python train.py --encoder_drop_path=0.1 --encoder_layers=8 --decoder_layers=3 --precondition_frequency=16 --adamw_weight_decay_other_params=0.01
Rows from block 2 of the encoder of a small masked image model, named by matrix and row number. Rows with one number belong to one neuron. Each number is 128 + 24 x the weight over its row's rms, rounded and kept within 0 to 255. All counts start at 0. After the name is the row's rms in percent of the matrix's.
After each neuron's rows are labels from the 100 images, of 14976, where the neuron reaches its highest value: "strongest on" is what is common among them; "place" is the part of the image that holds the peak. Only what is clearly more common there than usual is listed. The data: capsule endoscopy frames (Kvasir-Capsule).
# fc1: MLP up (encoder.blocks.2.mlp.fc1.weight, 640x160), inputs 54-107
# fc2: MLP down (encoder.blocks.2.mlp.fc2.weight, 160x640, transposed), outputs 54-107

fc1.608 102 [180 155 133  89 114 116  74 109 131  99 123 104 141  90 126 123 134 139 127 117  99 111  91 118 120 130 146 137 134 124 124 138 129 103 106 147  77 122 115 152 129 144 124 148 148 107 112  98 121 116 116 115 154 149]
fc2.608 118 [ 97 119 131 122 161 136 134 159 123  97 133 139 145 171  86 166 162 146 162 162 114  99 142 129  95 156 163 129 111 157 127 139 164 167 172  99 131 128 129  85 157 112 140 104 164 138 139 160 141 141  84 152 162 142]
strongest on: finding: pylorus
place: bottom left

fc1.402 103 [120 155  97 107 174 120  82 147 137 143  94  71 137 121  82 137 135 125 130 147 110 119 122 141 145 119 100  96  89 102 213 157  90  80 118 107 152 124 158 145 115  76 122 144 122 124 138 114 153 170 108 128 160 144]
fc2.402 127 [122  86 143 150 119 182 156 151  98 100 152 104 159 157 146 108 138 133 160 129 125 145 121 134 119 131 118 185 101 109 129 141  97 132 116 105 123 158  95  74 130 135 100  89  93 141 117 170 114  91 158 163 151 146]
strongest on: finding: pylorus
place: bottom left

fc1.596 099 [100 109 150 192 123 120 129 150 120  92 121 145 132 137 128 107 143 129 144 142 139  93 170 176 156 191  99 122 108 103 140 126 107 123 127 175 155 128 169 177 131 114 128 130 133 143 126 109 138 119 134 122 158 131]
fc2.596 107 [121 133 107 116 140 172 145 112 149 150 113  76  86 111 160 163 117 132 173 125 157  99  95 149 114 123  97 117 124 181 110 108 103 171 117 132 137 146  77  61 100 122 127 124 117 137  80 116 102 142 128 146  97 142]
strongest on: finding: angiectasia
place: bottom centre

fc1.245 091 [115  87  92 127 166 131 119 129 161 106 156 122 124 169 118 142 121 117 169 183 115  92 159 107 135 115 115 128 127 144  98 139 151 151 132  98 112 104 115 161 125 106 142 125 151 107 105 145 139 114 101 131 142 127]
fc2.245 091 [133 160  96 125 162 134 119 135 109 122 137 143 140 124 116 122 120 130 123 139 134 160 131  92 152 132 212 117 174 123 115  89 104 112 156 102 122 139 144 132 145 166 124 117  97  98  91 130 171  94 141 134 131 131]
strongest on: finding: ileocecal valve
place: bottom right

fc1.29 100 [111 108 132 163  72 124  89 167 105 106  97 127 101 126 125 101  88 138 108 131 146 128 146 133 117 138 140 166 116 105 145 121 110 126 112 113  62 140  92 162 122 111 140 142 143 122  98 148 177 135 102  93 119 153]
fc2.29 102 [121 168 102 123 127 118 123 133 149 157 143 129 129 165 126 125  91 127  90 115 121  86 129 127 114 115 122 181 137 133 131 144 138  92 121 137 157 118 121  97 112  92 105 117 144 111 194 118 156 116 120 126 154 125]
strongest on: finding: angiectasia
place: top right; top centre

fc1.385 085 [ 90 102 145 127 112 128  99 141 132 180 146 169  86 151 108 138 125 119  85 139 124 144 138 201 101 117 154 125 122 108 133 135 124 129 104 127 143 136 103  86 182 161 126 133 110 112 132 164 132 107 132 143 135 124]
fc2.385 097 [126 150 115 118  90 177 141 105 132 121  83 150 142 109 153  98 132 127 155 121 136 109 133  78 112 132 138 106 154 147 145 110 154  80 105 116  68 122 129 142 105 109 116 139 127 152 103 138 131 118 135 120 125  95]
strongest on: finding: angiectasia
place: middle right; bottom centre

fc1.268 085 [156 182 108 128 147 168 128 141 167 127  93 100  99  81 163 106 109 152 128 103 123 109 141 151 100  82 121 139  91 136 101 118 132  68 154 129 145 161 139 161 142 118 110 139 158 103 129 155 134  84 118 132 132 138]
fc2.268 085 [110 130 157 111 139 101 129 132 109 139 141  97 171 116 140 161 135 129  95 142 129 159 118 128 137 123 147 132 138 138 126 126 111 131 106 113 127 161 147 110  71 162 142 125 104 111 106 108  94 131 159 151  69 105]
strongest on: finding: reduced mucosal view
place: centre

fc1.319 107 [131 128 123 161 123 138 148 124 138 107 122 162 133 111  34 130 150 105 124 109 131 113 139 130 143 148  97 144 120  91 165 129 105 129  89  99  92 143 125 110 110 178 165 118 150 119 117  95 173 124 136 140 144 108]
fc2.319 118 [ 79 135 127 100 140 141 119  72  85  87 110 133 148 117 149 139 147 117 119 106 127 101 117  94  82 130 109 161 122 142 111 130 152 114 114 129 153 171 102 125 125 133 112 111 148  91 147 133 113 115 133 129 120 138]
strongest on: finding: ileocecal valve
place: top left

fc1.336 086 [100 127 150 139 163 167 123 149  90 146 150  95 138 173 114 101 141 123  96  87 139 170 115 109 122  89 115 118 149 169 128  93 145 143 137 113 119 156 142 130 105 124 173 130 141 132 110 185 130 140 124  98 106 118]
fc2.336 081 [161 142  79 122 143 109 125 145 144  96 158 143 148 145 133 130 116 136 167 134 123 132 142 175 144 156 168 122  92  83 126 138 150 148 152 150 156 153  79 130 109 147  63 148 119 110 137  92 135 153 118 169 133 140]
strongest on: finding: reduced mucosal view
place: top centre

fc1.18 108 [ 89 135 151 145 142 124 123 105 118 125 151 123 122 133 157 116 159 132  71  80 101  96 147 137 106 118 104 116 175 128 114 166 126 147 113 133  80 103 116 104 128 144 150 144 124 145 160 112 128  64 179 105 147 131]
fc2.18 102 [140 133 133 121 123 137 140 140 121 150 122  83 142 143 106 161 102 125 144 107 131 113 118 125 152 148  94 103 126 147 109 145 110 114 168 159  82 122 127 179 104 108  87 150 146 109 170 124 122 139 145 108 110 165]
strongest on: finding: ileocecal valve
place: bottom right

fc1.615 111 [119 115 162 163 117 103 118 145 135 118 101 105 140 146 127 135 124 125  82 100 193 112 166 135 116 137  94  70 138 125 138 110 177 146 138 139 125  94 121 147 115 131 103 130 150 147 125 175 130  85 111 118 151 115]
fc2.615 113 [ 77 149 123 125 146  96 140 162 133 158 138 135 128 135  84 143 158 104 163 136 132 100 134 110 122 166 132 158 112 129 136 128 156 154  87 121  96 141 131 160 125 158 133 126 112 125 124 146 111  96 138 108 112 121]
strongest on: finding: ileocecal valve
place: bottom centre

fc1.71 083 [153 106 154 149 147 171 122 130 122 121 107 152  95 122  86  85 158  72 139 114 153 135 110 159 131 117 129  91 151 136 113 120 119  98 143 187 131 156 119 113 105 118 143 167 107 124 122 138  73 111 114 158 168 148]
fc2.71 086 [148 120 129  91 122 154 139  86 116  98 158 158 138 128 176 173  94 158 171 100 113 140  86  66  84 104 103 145  83 124 110 108 141 166 115 105 116 134 136 143 142 130 102 145 153 132 140 113 105 167 141 120 105  86]
strongest on: finding: reduced mucosal view
place: top centre

fc1.150 101 [119 121 137 102 138  65 139 132 106  97 117 157 120 154 105  78  81  98 142 119 135 117 119 135 120 105  91 158 146 155 144 151  98 137  76  95 127 124 109 103 158 137 174 128 104 118 165 138 150 115 140  98 103 118]
fc2.150 103 [139 111 148 135 112 139 121  90  64 144 154  60 146 125  94 160 135 141 133 140 135 129 145  87 142 126 126 138 135  96 104 130 116 121 124 149 129 136 151 109 104 157 117 127 195 171 169 114 162 139 154 162 112 106]
strongest on: finding: angiectasia
place: bottom left; middle left

fc1.128 116 [ 96 101 159 126 165 118 122 102 100 147 128 118 152 133  92 137 127 185  97 110 140 132 121 103  97  66 125 108 124  88 143 131 114 169 114 105 135 107 111 109 111 149 160 126 119 120 155  99 143  98 153  86 139 155]
fc2.128 111 [143 100 132 136 130  94 168 124 103 128 122 135 130 126 126 110 163 117 132 116 151 142 159 148 177 127 128 141 152  91  71 124 112 160 122 142 104 118 144 137  82 148 122 127 118 143 113  97  96 138 101  84 100 149]
strongest on: finding: ileocecal valve
place: top right